config.toml
cutout = 0.25
norm = "layernorm"
mlp_ratio = 4
bias = "all"
qk_norm = true
positions = "sincos"
init = "trunc_normal_002"
residual_init = "none"
beta1 = 0.9
lr_schedule = "poly"
warmup_steps = 1570
Rows from block 3, named by matrix and row number. Rows with one number belong to one attention dimension. Each number is 500 + 25 x the weight over its row's rms, rounded and kept within 0 to 999. All counts start at 0. Numbers have three digits each. After the name is the row's rms in percent of the matrix's.
# v: attention query, key and value (stacked) (model.blocks.3.attn.qkv.weight, 576x192, the v third), inputs 0-191
# proj: attention output (model.blocks.3.attn.proj.weight, 192x192, transposed), outputs 0-191
v.73 111:517501484504496479458465508493544451515541505475465519500483572518457484479506468529506482497469473478500495511507520499465489519515570529466518514460522483500494456516571540485476507467509507516509510521452499501481492493536537484497473537469531496552443508524491513480507544518516511534481504482539505510489456538498516487542519556468475474508474461466471537475501498493462483497498491515510521510493508504515508478490505519512474510474476481490494496500463487523482503500537511533488471479487517540506523483515522463476495499533493507475514488542469536456515471493514509468
proj.73 102:500487515507508484513480497515423505479516511480534537496491467529510580506521478512483512520492487481493491495508533502492500484449500503472479505474489447532463474504506433519492485460518483502530530505509534523514517487524476474510490471499477507527509469518507512522542515441493483520500498492482450502485498528461474525531496503502555478468497576475500507492539512490534484514482534506489473550487502495472519511487492516448478538507512470495524530514471496504529513528501526507506497496478473493488456510482529454513478494455501519556484510511501490530518518502486461565
v.74 042:475498485520495484525509471541520494506508508516502502547471447505499523463518532520520523446471513478540474492505525518513454492532479519477504513505494472528560531518484515474475533523462445498517497539498493486480541524488529521524481533465515492488492516511493480503476480533483447501526527488516487455477555506448468501477470472504524487483524510528513487509508505516534476489506487505492510487486430464497539484465484486475513476468495505525507501443516474521475485485493472508524514492491492528497525458499491469440531500510508515501480535500464527473530492506443558504
proj.74 044:505505466502539526459478502466488597536488476496487505486505538462528521503470491481493514519524498494510546477510508523525486508496506496480476527523488550504451525488550499476488505483479477524461524460473468447492492459509490434487496511524530534502498492497506481470513527551514509463486535518536471526487466483481477517478544542504512476542474507507521499496502481471456483509518496457478516514501497462521472495561498515515494481497448498531483480483461511514486526496525500484449513487474489507524507522513545524471500508500465473478480510503474457524510481503504512486
v.75 133:531471438513467456470465522469498454547532518468512525503484535557494501515503516508491484465553529476442455533502511484465544522473495495482488487486513484536496493516541515487509514482487467511522499525461491470497502487553508476487523532484507548525486534497485521470520499512461537477505511474491497469546517467470492458538510503490516470488476504511550502521494522492490462465519498506498474500524500503511498451524525491475477526510507502528464489501490478509514498551491488526466558486487488522501518529507487476499493546506493467500521507532495458442526534514507487486
proj.75 128:461494491454566471529489500522491544469511505497494498508479483503480539459494495556520491467454515510488527533506470530470485488491528516495511461473483494527490482496506469485471468483518489508501485516518486511478494536471497485516432491505498487539500504549514501522545513494549519565506478479530479528479511517497489530515464536510542503505504540480465486478527519465506541542476506512477482521499473464460494532449498551478507517500457489474484503495480466512515468420516470509525509495485505516485511468499486462473537529499509530549503498526503510496500491501504481524
v.76 081:501483541510548490517500519565485504497461501524504511461509500449484494452489488489488502513485467461503498493530457497519509483551514522476465521465524473509504510498496492491483497514506538497443475481523470496474479498509493508518462490431509469486494493510554488489510503500540475508492491513504494525500507594514522522473453543485485508500502480456491508472500490503516533522482513469513532521507486481515542492471461549517523478483438494464498507529485487507492460441536514489489445510510511520494524473500492495495529462499508518503512536489511551513478448500520477513
proj.76 091:558501502547412503501510519418513482548485491479499513520494498527525459542493552484503493502522485521508488474494536504512483511494479497477482506514469500482473508499500509521508477496485474486521512512494527534477492439481502516483538494527515513535504508485495519507490469464419509475473505495474476483486493504495505509506507468522516477482513477478465509540496496491475444488538516516479508476485530509504496520557524415518458486502572513522500494496514525472475509562472500489501503494516504508533491508475488509541477491484493495488493497486472490541508508458499533492
v.77 146:511486450515487501508511513466464515535489514492530494518501486512527519532505551493489490504558518484466504511503509501507532483468467482502474514492470490527481502507477491506530513532481438485537484508505516463515506488497463507493531492521500528486513513453489499502504467490461527453525498486467505472516538448463492493469509462502531516492497538516539481553482507506520470480528496489477467504538502506483473510535512469480474512533537526558482488491512502476526511555458492494487574515516482483509475528482462500527497541458506446527511533492509445487535551508486479518
proj.77 149:478485504462546458511500513506547514519484494530485481524485507504464516437462505532516472463475540515502490537503457533468499498520507510549526460506521537503534524496522505482465471521494508514487465503501456509483499549478514507494469524477531486527474537547484474506501507561547532530515492489541505538504499488529505511471484539511467527505489476494486493490487521492489566512476473510494498478496487480502502508453495528531555470480479513461458491502515488514494462427520479496499501493501527504480541467511480502446540524519509530491510482514515505468485465486506493501
v.78 126:514494489493466455452467507500550433508538502479480527499479519521439474477499478529508497476477489476499470501497504500480482520501550512473512487470541482504515479526558550478481496469501522536498507503466484499486507490537538480493482530477517509544436516533504526454508534527510490530478502481538498493508473530507510493564488545488482475506481449485486535460515502509473495481486493514492501512492489508513529451507514520511503516484475471487487511492457479530471493505548494538495465495471499546503541494520516455492504500554485497478520461541472517485512477508526496484
proj.78 115:494499480499500528510494504526451517468517530478513542481490493497526531507520513507488504510506486490479511495513538495512494496465501506454493507472493470536472469487487446524506490475520481490507536509518518501509500477513474475521475451526463490512531446513509527526546512458502499515492476482476455498480511531477467512539507481482589475476512575494479500492538510486513473530520545510484486547497502495452528514494515514425459552510507480524532520508474500514521528494477505520531501486483466510495447507474500449522492492469504521555479506522494489527519524506469502532
v.79 044:529508536440479462491481524515481458507479467516479534473491470530477502429454516484483539537487501514482506524520435499475497515527473507541488540514550506480467508481515526517475485529554518503462488513473475483514511484526501496543448525486506499468503499484525511471488467483541489501524514467500468540534486498490500505518521482545532504469496520500529505498495477503535572502504521458488485527526525516525504491496474518486507490492482505498522498536498492502461495471525503512495494515515519469474529542549504489483475497469506456509474537485543469466477513487514498454
proj.79 047:496480494525420505524483501475509472489477525462504481493519500512515539540517519513500546515467466507481521502518486516438514472488516503475496520514484495499549501484503496493535508493507470515470503493538473590506468490551530517525527462513487504525502554457510487525501494479510555535472539496506488460471539507504507510499528508477490456536501517488462487524526527468507485484507513530496496490521484499505500478514473435486489534516541489491500491546474476510483498535498448497535499489495509512520483546485511522490479492483513464502476496511506520559499524474498533557
v.80 043:505516509466481534473502486523497524527525444513528509497531559506473490496462504487509451554512543530515490520529504530552512554486488489493498511508512532509495489499489489456505488515526517524554464528476492473499480509491489525492453450486523479490481512560489489485522480539513484465453497514477517462525482463459544489484478496474516461559535523490469528473478497515433485520524525543498498501466511475486496510534509498537510490489547511522490541474491454507525502523521501492474496484507498475463481461518515483510508496511479525518516528516507463494519495472476488482
proj.80 045:458479511500467468529485493533536534484488492496509504465488512522510498520550487484479473498498460519518512503495540499499469496520471468485506540507472491523536506463515500508517485506477539491448460523500520514513538514520465550485493558558520540519458519488506555437537459471493520496516491498508490482523514547474505510497524439571511528530489486461467477511497519517509488531497494533479510495477476485526495490488509518502488496509500502468514459531532503490471495510494491485491495502502493464499547491541503494481527459521530507454504518490485485489513458457557460503
v.81 040:523533483478539492474506474482474521481487467554489487460431548506472479529469510511550490510476498506463476496491505514522512492501483470529468516528488530485485502530496528476460527516531465519528466502506515443519510496459501551531453551491574495494507522518480483479494508551537510481482504509459506484513507497499489471497461483458533490500494528523488477514506467512476466502493489476522526498474510469487519474496555494472482456505505504532491443493503483513492515518503505498453536496490524496454491473499456480519523506498448486502507535496479458501499500499494455489
proj.81 045:493491490555462502492455489520508523506503503479496498491494520511507512523470489501465499519494496477567452470513515499476518467510547451465574511523479515490522514486482497509480501503451493510474507537507508529515503498477459508499501493458498478506471523502507533530503517472489541440499486502491524493478468539500490482514553481535527553497507486492499521520498505540520494509503484491482521451459445491535464464500496497522514525466501518504478469516503523462521491543536457487443477462492514489525530542509488482486487508529531511445562513481516513483469491502475499495
v.82 147:509479467544509502494507541515487508525508529481511505519475510496517501535493552507525507491521501482482488496541502502506519505485499509474475498482481463544488505509504501488517561532478434455532481494525470463506464464526478489535521502514498520458521513467481522466493489504491518489515546485464524467543514497446499499491501486480506484500516502491502483551481470511490448494582486495463466540535475461476509488580513484493455511516531514565477487460501466508516492513494485506489540483519507531520483524480436498506524501483493472530512534505482490508521526512484499504
proj.82 145:454518481489490523499463472503486511504556513520491506518531487495507524480504492503513440489513536494495482543475477480488490499488494483529484501554511471490484472505487438529456491516529542522479465537485500476509524518529518508488491467478524555505480493520518490501490498523484518475512493504519504476475532496516474463493477487535502496511495577520520495488504519442489525491456530510515513470487464489497472469488487554467537487470462505466520536500497460497475513507498468540440506482494470476521431478511539505498479552511468498470540534529511496477516487490479492538
v.83 101:487526528460491507503477481507510480477487475518478490483519501495495502464510459477465496489482509506502518495457478507487480512515507484517526502512515529465538482473506489509486438494511555527453506516461510533504541546491509486451468505467497489537478489518535476538499515499514497514493447521527477531451506523551519505513485527508498518491490485490518514447518520498536548511429531514544535483480507538513482501426473505494546494487436481449522492538521522471485481480493516489521465532478489490466511458513555507498490497500505513487500466497529518479489472491508489505
proj.83 099:542492525497513487494548511468532469503448475482505506483490482534492465532492515496482544506482459528514507483514519546533501482505489509476509499475486540480489527501515556477511489480505466490523540473503505520491482471480495490493479540512470465496521504493470498504490513482526490519498496509504494532504470512507506547507522513478510518497515426499490505506515487565508463505540483477510489518508542514529514526504543424526477506538520502539469474514521543505522501504500535453552489513519532516483560536473482509496509440485530498497470445484502488542484524502494494446
v.84 062:447510471443504505543476494504504509501491477492496517515490498478489491459484507497500519514549497540510451568504510463483477532490484453520506550486507509497556488493495522545525498469520485494440515539457503479547551534496532486513511535479501505514506484509521549485506542496529494506545482478488489507503514501495537473502481504563553462469491496511503507467501509510519492519507510450514484525520512492537546486496464485513507488485488503479502466504507523515438531496483507491500494489512515524473526520488489522493455486479542523473526474470498511468492472557474497460
proj.84 071:503471495501528495490491493486490530455512514532514519481511478494522536488500463528483513505472464481503545510506475510501484403510520494480508480492552491479471518527482491494492502464483510537533547399536530516510455479459513492488486456473439483487485497491530473511533511479565487520453478512538438540483488499522513506500510533443515527525489529511492479482526537479525504495476506467498508504530537516479480487476540517506522526523503489474496511534499477507535493448533483498509503498493503482493498504517504506492533489494498511516513493498498519508484493494530464525
v.85 051:543544543522497488458486481538536517476499472508513509509509550507431496488485484501521471516459482492500522503483481524505514486509509557488477458508512524503485500513484452501470471487470495514514527509542508467520493485520472505481537459519482485491500527500481455463476474520542503507434533552474488519483519496505485512499517471477505551532474507495501490548508484528476494510506536533493515471430476488496462500512504504515502484493557514516461524512498444494544469464514517501515543492473461488526452460495509506518520490526497514510478485537518498506521501456497497515
proj.85 054:483510507525492526501478511503524459534498516468509491499513532535461482515504520501515476506484503494486512506494510502434504556503459510577517538460451489502481488476517464499486444485515506488519488527478455506491514519540460521506536571501594537528496516502506492457506467522459506481553530489493479489519516521489520508508492451537483509496503470490499496479469510507473476459511507541496517494481490491492501490514458479513482514476492514531494473499530497510460509555489508486513517490474488477525515494499483528481475485540501507475511523505511466445496469492489517449
v.86 064:575517560573498488473491483539487468485511523497511500502520515506474509513516475494485492495461495466481510458495483511519502518523546533480526451458521496502485512532509477521503486503488501497504534467555524542500453470505470506483522457523480491481471521508488491522497448457492506532455532531511494534493465515520497543503546490479467537534486490485479509526500481493453516490484504524510506481464484506476441496498530515505497489527537496508499527504480476506557451495510494503510535506492485465510470492492495477512516532496471468510451495508505455523495531451497470520
proj.86 068:512504500537465517478526487529512447541498511472486499517525538503464480504504529490544478515531517492476506525505509500457510583489470526558472511521476489528495495480506460483477508494507483453549473562474467489474554511547515491475500549491571506500539476513500493456479477548477514496521511483490512456536513484470477498481464473531498454485510494470506522493482486500466467475520543532501483509502507497506507504509483478510475473480501506516496524448512512492463515479505546514512509494496501537522511468473484501507489489511483476456479461497509490522522500512473496456
v.87 080:523482454545482500496495521493486501518507507480503489527477488510519494538487549528513525482513505514510487461512525490491515503487511514483471482498473480546500508526502489468523550528464468463527483490529487491460465474498485534497561497542513483462501496510454526460489488525494485485521522475457501454519502451448465536511510464499520499472509524500531498552498465503478445488551479487454478529485522494478530529552519463512471505497547507554473485449482493495517497530492486509483529496515499507472484525500443480509519512501501476536493535494490481504496541511511551509
proj.87 082:447505499494531511532489507525472579468535492521484499506520508462536533479516529489508502519542513498514488525515495466524472479506479487500474518521500514502508505491500458545485501539522522489488472488486507449518522510503475488542502468477513553488522516489557504515508500516498512491510518481479508477483506509505471468484473509508506475515515550489531496534482510424486529522488523489489493497508465490482513451502488558447516473477464491471490499495501470531483513488484471544425491474517495480529448471527521505499479526483488499490540550508503523474530479485483472559
v.88 131:489541542456484499488486454469514483491491469528490499498512467513480505486518446491496481498470493506526505510452488511525491473508485492519507487523510515450493498489502497510466433479513563525487506511485514541498515545469514521473469491487514505540472509522522469541507518506505510507476476505532479526468469511566506509523489493486484524514489494509484525457518535493512561500429507518526527460444529520499476513429499527514549506514451485466524506544493513468510483484502521503509468503479487453502505485536562514504475495523504516493512479502509498506486459477532488497
proj.88 129:519490512516505515512533539508512494517460500481493495491469506480507470532499513511497558517468470504512528436509525521500498525509505514497512532451480507514533521475504543466551515473479452469500543493510487522489483474480484503498508518522445443489532491471474521511516492473511486523511501510482501512514474502476542540518534498483498509479509440481476491490506486575496465510539495487491486525501533508508520535520479431505457520520522495539473485505514528511528511533499523487559495500507516541476551516465463502500509459490529493521452465482502493532485539501481518462
v.89 121:481530521452496508492490458474518480499494449513499500478519489520474502459507439491485476514475486510512505531489481505516465490509495501499507504550505512423492490493500511534464444466561559540454507532467515520531528511487518516498481520455507496550483499522517489516507519488516508517479469496521468534458503537565524492502503534502480500521495485494482517440512528493509544509442499500525517475485517512538498491446489528515534500527467491433523498534509509496476501493512515493514448502491492493508522481520546527489474498522513525466510478498507510495461473488509485497
proj.89 123:525493515505493498501510520517500464494471504480504499482454489505497473525490494513480546511479462511504529418495536512478515512512515500501525496444506504526528523512505564451560529491463486506494538486522513546475474497456504513466524499545466441496483498489462503492515510490527465508498492527510489535534475483490532517507532517482492531489460430479458519482507511573505485485508471505496503506483544515489504522505503461519478520526520477540485475513494520491531495511512534474541506522476502498479570525492483473498514458511515494530467464504497497507491527506522518460