config.yaml
cutout: 0.25
bias: "all"
weight_decay: 0.06
Rows from block 2 of a small multi-label image tagger, named by matrix and row number. Rows with one number belong to one neuron. Each number is 128 + 24 x the weight over its row's rms, rounded and kept within 0 to 255. All counts start at 0. Numbers have three digits each. After the name is the row's rms in percent of the matrix's.
After each neuron's rows are labels from the 100 images, of 14848, where the neuron reaches its highest value: "top examples" is what is common among them. Only what is clearly more common there than usual is listed. The data: aerial photos of the United States (SatlasPretrain).
# fc1: MLP up (model.blocks.2.mlp.fc1.weight, 768x192), inputs 0-63
# fc2: MLP down (model.blocks.2.mlp.fc2.weight, 192x768, transposed), outputs 0-63

fc1.265 128:107170143126118133137168093105106143122124107116130093139153122151128123160129123160135106088113155099106133130134128145135127138099147165112170124158118105116165100106160109164106106143134153
fc2.265 133:153098105093129106119151184144135131089098121105143127135104154099092130102120128097141148132108115145112087115141177119153132149139120157103172127128152155123105157146114127102128109131100141
top examples: river

fc1.449 033:138115070105162155141144186082132113078109093100149150100123170125146122118146095097110093149075092126136178151184130110093173141156130146122120124109127112130102131158083126128091114101147122
fc2.449 033:116148104126087136125144140084114152081119106161103138070120174148094138109099126108135104122095090138132150103137141086127155147171142158134133118116103114118114091115097122158102137135133129
top examples: building

fc1.418 153:119169079114115132112123115129128116124149132116121116140152152154126109112124127160146089066120145124063122169113126139136132145125149138148145080143112104127143118137160120141119106144139104
fc2.418 163:136122117139167152148136092156116141151139108130170101142144092103133125123119125150132114109112172114111158112116092144091184133127118152127116119133119114105130144132113101138092139166127127
top examples: crop field

fc1.337 123:099171144128145154119137106148123137118130132147160139078138153111111102123123122115083103129137146077086141139147111099134135113124168134103174154147135144139168096143145131148166128131152155
fc2.337 126:134116160121080138140153128105087096114073152162138106092125146158098154162121116121102164165121119140162089130113090141131172102146110117144145133126113148139097148098125100138167119132115132
top examples: building

fc1.683 031:085135098113122120069120140110101091135128124129118108132123184124137117200174068100119130085133148167101166139127151145099175146161152136085132138090110087105143142145101142140120127093178133
fc2.683 029:133130166106130160114096134128170139094112114157093158134141186126092115138129144096093168096121165133158152159130163125113161099137116168107141112117085149151157145132144076123129135119152161
top examples: building

fc1.76 146:115161077098102156122125090112131122153139126111146115105178137146127115138114115139122098098116165093105132143105116148118155134124113143122148118132110107105134115105199143149132128171127119
fc2.76 156:136137112167126145115118084154117112145141124120183106107154131135139124152129141120098108066128135106112161104111104104071182161127149110132133102114126122107107127130144110132145155164115142
top examples: crop field

fc1.113 142:097125134094120116147122157165130129138159148097130142115119108108108114142138120120124162110147169117098060121133159124128148152131081190125148124125145134152164114087129144143142141139155116
fc2.113 136:154145162145146143113139115120103114109141127140169125099092148116122109141164111090110130160142066097107107116122133122158125164122134115144118175107110150158109156143103105119172101126136113
top examples: building

fc1.132 118:151126089116120130156119121142141137159145127098112153111167111126128106110081126117125120112135190105120089118118139151107140143125074162117175117121106121113154134094170142145133161145111094
fc2.132 115:137156128144088123109083069080142093159146115129163135094142138147120094133174122178111109122102105135126160138115111148128106148121122129139126127120063119096109114109164110154129109113169115
top examples: building

fc1.131 032:138084137137139096164113097103142159149153096099145122144141081076183154120125145126110161120165123121141084137138075106139106102151092150134143135146143146126103139105114123106145133101149143
fc2.131 032:164114153106125154135089136130138150141107077112122119098092082102135079140128133172137128113136138103180050115102102109143133153160148139133124141181157117130081129140165097121110105105172151
top examples: crop field

fc1.698 119:144141130156146156113133135198134112123133150104109123112129136083139112144092113101155133147145147135155143151137092123159146102140137146109158105112164068123147108154122148113122147161123110
fc2.698 127:131112100087095108143138155084115097142127137098116165139112114183102119100092141148156069097104129137130079156150129156165103087120107165117107106156111091136119105113148136139105072106165135
top examples: building; parking lot

fc1.375 120:160127119132149142157130111119130152131114094103112100152143100129148134113114125178140102112108153124098130150150157161123123128102145172096135154122115071114129092133155119174111122151195124
fc2.375 126:137119092115107119133145120130131095142109075059156121117111131132112129120124118164145121146147145098080114172154172155173114171120113155104153131115137119114121116151139140155117110134178093
top examples: crop field

fc1.104 030:148149103144142097143196098129144087134105113091116146129080148095156125138129114157108175122133144165097141120157060140140136110142104100068123126134113168089106105106102136129132097133152148
fc2.104 030:158180164151145148127105134142133151103082118130112107151112127130112113113090115141137125113119147130157119127132121077129159141116127119069106102089116111157102137118135119140180136125136182
top examples: crop field

fc1.725 110:124170159112102133139157082090110110144114104139128094152130087155116135149152115139127102107124139122144103129120139126155111119115117123127150114161109119103156132138124118168101098125156170
fc2.725 120:137112136100139104112162180117137130128114097158139124155107137068098128107137146124141111148107105183153092120130119130168099112126129157140079135134155187127131136124101135123115074123128138
top examples: crop field

fc1.415 034:135110110097130099160103114125093183169126105103164141159148120109133107116102125119100182120185129197136103109163104148135136130091107126076134097091121119064125142109127147166172130115146124
fc2.415 033:151151118114164154125121077140135151100136141147134118094117110146158167113122095178111118130147173142141100111121117127165144128132138068097127128125137104121133150186144104080126125105124096
top examples: crop field

fc1.357 120:097180144124106172126136102169141127139143118117103139121146137109137113144103114131159107134159121132157135157143104125175093143122156120123116124138131077100165103133122141164134206137177097
fc2.357 125:106118099061148144151130119093128146125139131141145145131109108103096102111140134084139104144171163139145073171151118115176141084109094114114101111169130128123128099092086127169110108094190134
top examples: building

fc1.428 136:090112116122127149176138140162137150111137147109140152106107102076140089154137125095120164128147175135135075072151160098148145146105126151123131133131135119133144105099107136167175131108142126
fc2.428 140:166117160150144140089147152111105115116105135121125124085125149129095128138115108115124130167132080121121095106133144148166112155142159123114116167100138141140083151155131128109179110137125128
top examples: building

fc1.390 029:153109106133187147150103128118115106149113115101112122157090074119134136153111096125106140127094136110133147111134146142101087172118140124126109135119141122111075141138092147111082111108101137
fc2.390 030:121151167106124116117120129141111167186123130092102118108164138137119099115129139168078125110115122117124050172134155126125125167156116108152121138120136100141108112123107088136101078149130160
top examples: building

fc1.471 119:130158159073113137124143114133139117130149125124123131141137120108101116159144102116111164135120146119121114139141138116185130105114116196095133114150142094123161091109114133159103149124168125
fc2.471 105:110149141099173143107076107117151124106166134139116157105139111122095115158118091128136121154147111132151091140113131098163112132130145101121118138154145147124133081159079134143112114123179164
top examples: building

fc1.706 126:108098131093136150177140161149126134106137186115130154105130142080125131162105120091127180136148157125141132089159138140139148113121116162101153104123143146166134085100097142123156141122115105
fc2.706 125:141131132109118150098148126062100106153121134103105100162138127120093180151137098134156142163132087122127136162122107121150120135107135136103111182120089114121088122112128086132107076130159114
top examples: building

fc1.548 130:131190124124103118140167093167109124145106097116147100143133101142117109112131132163145121101111148127129139146132132122141151128111145153116166095164123078105145095112178123170106133129157170
fc2.548 130:170099129108112109118156186165127117095099117162130145131114141117103125103107126104121144144099116150131113093139138117147139133168113122136141134118160169134107178145108126104140126124118132
top examples: river

fc1.584 033:142117132100131122110182129128111126121111153117122161136153138118139152132136088108122190177138118115146103169132093127086097179140161114161124156176133123108123170126142123123123133069101123
fc2.584 029:128142137135086082155140099114115090080104137132110079096138124140122104130144162154153202097129122167124132117137092136161146150117164136105135174156136161086133150113110126121081148155112162
top examples: crop field

fc1.596 130:098145130145130164132128105130125131163136125131137135136131145130161111150108147126116131128157142140181167138162089116146108108090175105134137110110100080112139086121146114147138130131133098
fc2.596 121:139104125111119138150135167097152128126118139121110167144086139145134097105101156083142112137137129167144069127153153115163122111135093112146133121123148150135126114097102145139128079109133139
top examples: building

fc1.29 133:076106123128178157173124166174116159114132156131159136084120144090153123126114136114091140127134170108106124084113102127102169146146114139139133135128149176167133099112124138111184126150117135
fc2.29 133:145118121096094126119130131119084096106128147144158157089086141139084144113147083072116117185140116104133084152123101129175144124112141143134130183130126120163117126124138112152148085083149132
top examples: building

fc1.13 032:150154110117117136151124108146158159103135144119138110162093129137121134151085129140172129121128127132193184135129075164162090135146140131169120159131132095171137132144129081100137136108107132
fc2.13 029:108177117137116124132115119160060131141121119112160151178098162161116123111147124112122132107122103154128132120126074140124161145149128157125144118135158123133155142141129088113098152139134159
top examples: building

fc1.464 027:140108151139141107120132104123101128135076103116103140094168130166109132151123178117149136120132111137086091106135108102126130125095177132113190098133145118094119112130097106111144133169143098
fc2.464 031:126088134078119111165083106147134141144084115162107102130110124175157131137146172151150114165131146151154115145121143092135131115132132125130156125121127126121124127076137105095103141136157163
top examples: crop field

fc1.653 133:080160137150121151147126097110112128145121120098133096119133118126168133174134141154126122120137156129130129129123164154159128138094136138170143127111094103113150104113158128180125106136141137
fc2.653 130:156104085140112134122146141151108129151115139132194114098087145141135113145154144093096091128176132094100096119163127114111173132140125111119116133121128131139084151127114111148165119120107112
top examples: crop field

fc1.508 148:079138126134153190134126127153127131159129128153125136122136146116160109146087145119118131126150171162169167161125087128136146090114181086170127091114128103119143118148103102130151127159127098
fc2.508 142:136099110107110133143136185093133129117130128117116168150087123138153104120086157098145109122108137175160097127151141133169124099147096136148084099132141138131112132111107136137127088111121115
top examples: building

fc1.244 147:099146130107166156143110129195132179131137116074119089159147125119130124100110105168141125118086156101088133132118116181108134169142113162087170138114113103121146108105134118145123139165152111
fc2.244 149:133139118131158133097108118083137139103127116088125121091154159131110134140142109132123092161171075113111091149128130142160086136124151104089113207113120141109070110123123134152169129119172107
top examples: crop field

fc1.8 117:127138140106138141129134093102136148086135117118114102167142059147139113130126108131165133109086144154141108124094145152151146091139085179108144099168121098105125116134135148164097116129164144
fc2.8 126:113129113165142136114146147106115148121098115126143126035142187122129151155140136119084113133162118131144101119128093115147100161121178103128111139125134161095107126111134128141199153128136114
top examples: crop field

fc1.761 133:104151113131125162142133125154117124128138138106160139073124149098119092143123133091097113125142161068111130117142133090139151126122137140076192136135136117125154070122161138171167133138138161
fc2.761 146:118136137103106140126158122042092114131090127162142100101119150189107174143135119104109117159135111124145105168105090130150155083151120100131122121135114163118102126125136103126164083141103132
top examples: building

fc1.160 132:126126096122159107141123158121133150132138134097124113133122151130110140088107131165139100127096144143126100145140110162135135121172143190099168085139110135137103094132180135118115074155133151
fc2.160 140:135149164127123141122158167123096139111134145118087113170139124145132167143121126123142112144100076166151120105115150135131100132149134099115138153142116150161156152104098102104131128159112129
top examples: building

fc1.674 122:127109073137089151125135118105129114116146156143150133126134157145133120177134128098113121127116147102140117124105117108168166130137098115153168121124164122128127112100148142144159094139099159
fc2.674 111:127157162085137103128156083107118125147135070159175103152129074101096146102172105125115099101107155124145113138132116117149136110117127158107119098164127138095158138112126099173065090135179143
top examples: building

fc1.155 031:120114101116117142119122135112136070115122103080146166166127163092106143103119120103138124123132093123134129110108159138124104131145112127147167164137141095164154124134101112127105104129112093
fc2.155 032:129119152115135174119127138164131098130159114108129161187149102148134120091132155121133093132136088134127088077100117111142129138160121127197159121126130170127144091146151113097111136128106107
top examples: building

fc1.632 109:147105143131101121168194156172109151099089132111102123100148150107148144154066145126124157136122134148132122099163142149158123138110097130114178103104146123137140148087133123124171134146105122
fc2.632 102:156080100128146095119151145116101122148110137083150107128110121152105124130164136135122134129162114096077103168138144144114122145102129129104080162127144118151114132131135120122133129118132121
top examples: crop field

fc1.553 030:128117133145154088138138136143113163141114117106108119139104106121142105156133124167140170103144150110168124153091158123085163138132098144126086118116096159112147155108088133175160134170096164
fc2.553 028:111116133142120103121101122153112139130105117135129110147122092114137118164105129125104140098127117107144104141145150139128094094113124082119118146127138166119119107154170100129112072100135114
top examples: crop field

fc1.68 113:148123132128113121128165113082133123131119102121145108117144098114124133149133139134112137111098136171115116101117134178163137106101094181128125119177123135098135129106137131144121087133149159
fc2.68 104:124112149110121114135123164131137122136153148144133147154069155115125106100117140139152098115139088164131128144162106119131105103097160135153086130133130163161145100145099143112111128121118116
top examples: crop field

fc1.705 126:160130140146157155124130136128140135124141140100096109168134117117149111159130124165159141139099144149170172130107136150117137098119180163109129076160109093136127082130113101127090103135157135
fc2.705 141:102150125104150099122106139082134117163149154149132138096106169171098106091147125113093116126128106097115126132116116130077135133143125104133171141096119171172168132096193159103166107123104127
top examples: building

fc1.559 124:087156127099126142129113083085124122123110096133133096133124098173127124130146115159138113115115127135130121163133121168181133106110131158136125143156102092100117127144138138147105091130174148
fc2.559 132:167092120127144122128165174116132148123110111124157127128081147082103119123136141093130123145147101151117101127173118116194107126108151149125118148117129156136105120137101134147149068114141128
top examples: crop field

fc1.745 131:095162124135136135129143130162123148111159154152135138140128098111146101125127160121144105058137163128117133145141119104120148123130152127138122060155128111143168083135155119157130170136138166
fc2.745 130:153130112095109122068138103116143117145144111139130119186117104107082134095145090119161141144106112129098150151112126081120116131108114121119137168171144141103124118163117091152078126104148143
top examples: building

fc1.433 117:167149141125103111141185090158124117113144143149158105137127121147115119121136141134120140109097148116111151135144163108135140103114115151170167081130109110121137128098173124185109090131126173
fc2.433 116:140126117081144091122131139142117096148106099160117146107131128110087153113126109116085104131121163131128112120122110126124121127134135092152099115131171197131153132131120128123129139094132114
top examples: river

fc1.735 128:152140145132099132133148116115128131142093096114134130097142107099133124142108124137116151118105137156142116085128148161167120126083097141127124148157118111101149140114126139152119101121165138
fc2.735 128:124139143127117148131144138142126136147155127140109151175115147135137098097093146156168121125095090157162147127136091134127104125117147128174131115137127155159123106125113132120110111152120123
top examples: crop field

fc1.579 124:080174132094178142140107127148121181139119110123137094127136100121121128092128107139139126149118144139105121163120094179137140105162098167108121135166113117111150122128116125139120120162141122
fc2.579 123:114131103121163132115120135086132163102130123123133137131144164139122143150160151104130095140165101145127077152139124106178102110103150111090097151159120144104069097116129123193152136103161129
top examples: crop field

fc1.466 128:125118101155113159130130149106146133152152154142103138136154124118152108134083158139138041076107154074111129092115112137093136147105157122132120134163137152147149088140143123109114146161127148
fc2.466 131:135176186124119158110146122109109141122135130128121112119153117108116149153152109081106138159141089102144154090114170084137112145146117098100157173091127146152160139098146147136178142162110135
top examples: building

fc1.407 141:149121115146072115133161138119115099160108113124142136124114133151130109128087169130127138099112152114145118094149111125169166111107109123140160078125146099124106138128172156141134091161129124
fc2.407 147:109121127123181156160136151113115124149117135120100089167157113152159140114087128150155089134124116139143099183106104158112125114171138109122095127148111119138111147136093085115109126189116123
top examples: building

fc1.641 117:081158120122135148148158114153109152126147160149147145092117135062113121147119125094104137161137174088128144081144100106154157108126117137128153147160128163144164080115134143137165122122123137
fc2.641 110:155118144115114130120141146100117111120125132096122125119111168116106150119123120121154140174141080115121114180151128112140116160127147140083132170097121152148105112150157111116127084122142122
top examples: building

fc1.442 164:074157110148150153129121095113110164147133120106139099134174120127165128134134141135118057079141157141097126136095104134101122156122144128143087146163114128110171093121144099180122167146157129
fc2.442 166:153125129161109151128116107190116127131136150113156128081121162140135102146105127096112145131167120088123134127145114120124156169122138126133170130074118084148124119098134139135176124135113110
top examples: crop field

fc1.140 031:172146121082126110119140131111123153161167133056145170063188154119135143122152114136143116175161136163125128108086098102105149141113140155129124147126163134158110122166084083113118133116140153
fc2.140 033:140097142114158138128133082145123113114132143117126133107112150083111115144136155142123141117113103090174125154132113156111090144137091151144124125157098117151143141137094129144154139145149178
top examples: crop field

fc1.749 136:126135072112100145126121087122142126138154131124145127103153166126124108147098109128109079108117148082112135126115115127139141159104110147134192124133132125104137107112182156153142102137112145
fc2.749 141:147138125121125137123153078129112124146114070134188089108135130122134129130138131121105092073118141111113165113135110105101173145130131123135136096103115152074125137134166105144130123154131145
top examples: building

fc1.421 118:102156149116172157140124116152148177102135115116118102166150092111128112109121108149178120128104133147115116141111132174155138129153098186123117116162116106123139139138119137122110119159138137
fc2.421 124:120130114130155121121133114093138160099119108101150143070136180124123136146129123141117096150159100136126090141140116129142090156114166112115134156114123163094084096105122144183180130106168114
top examples: crop field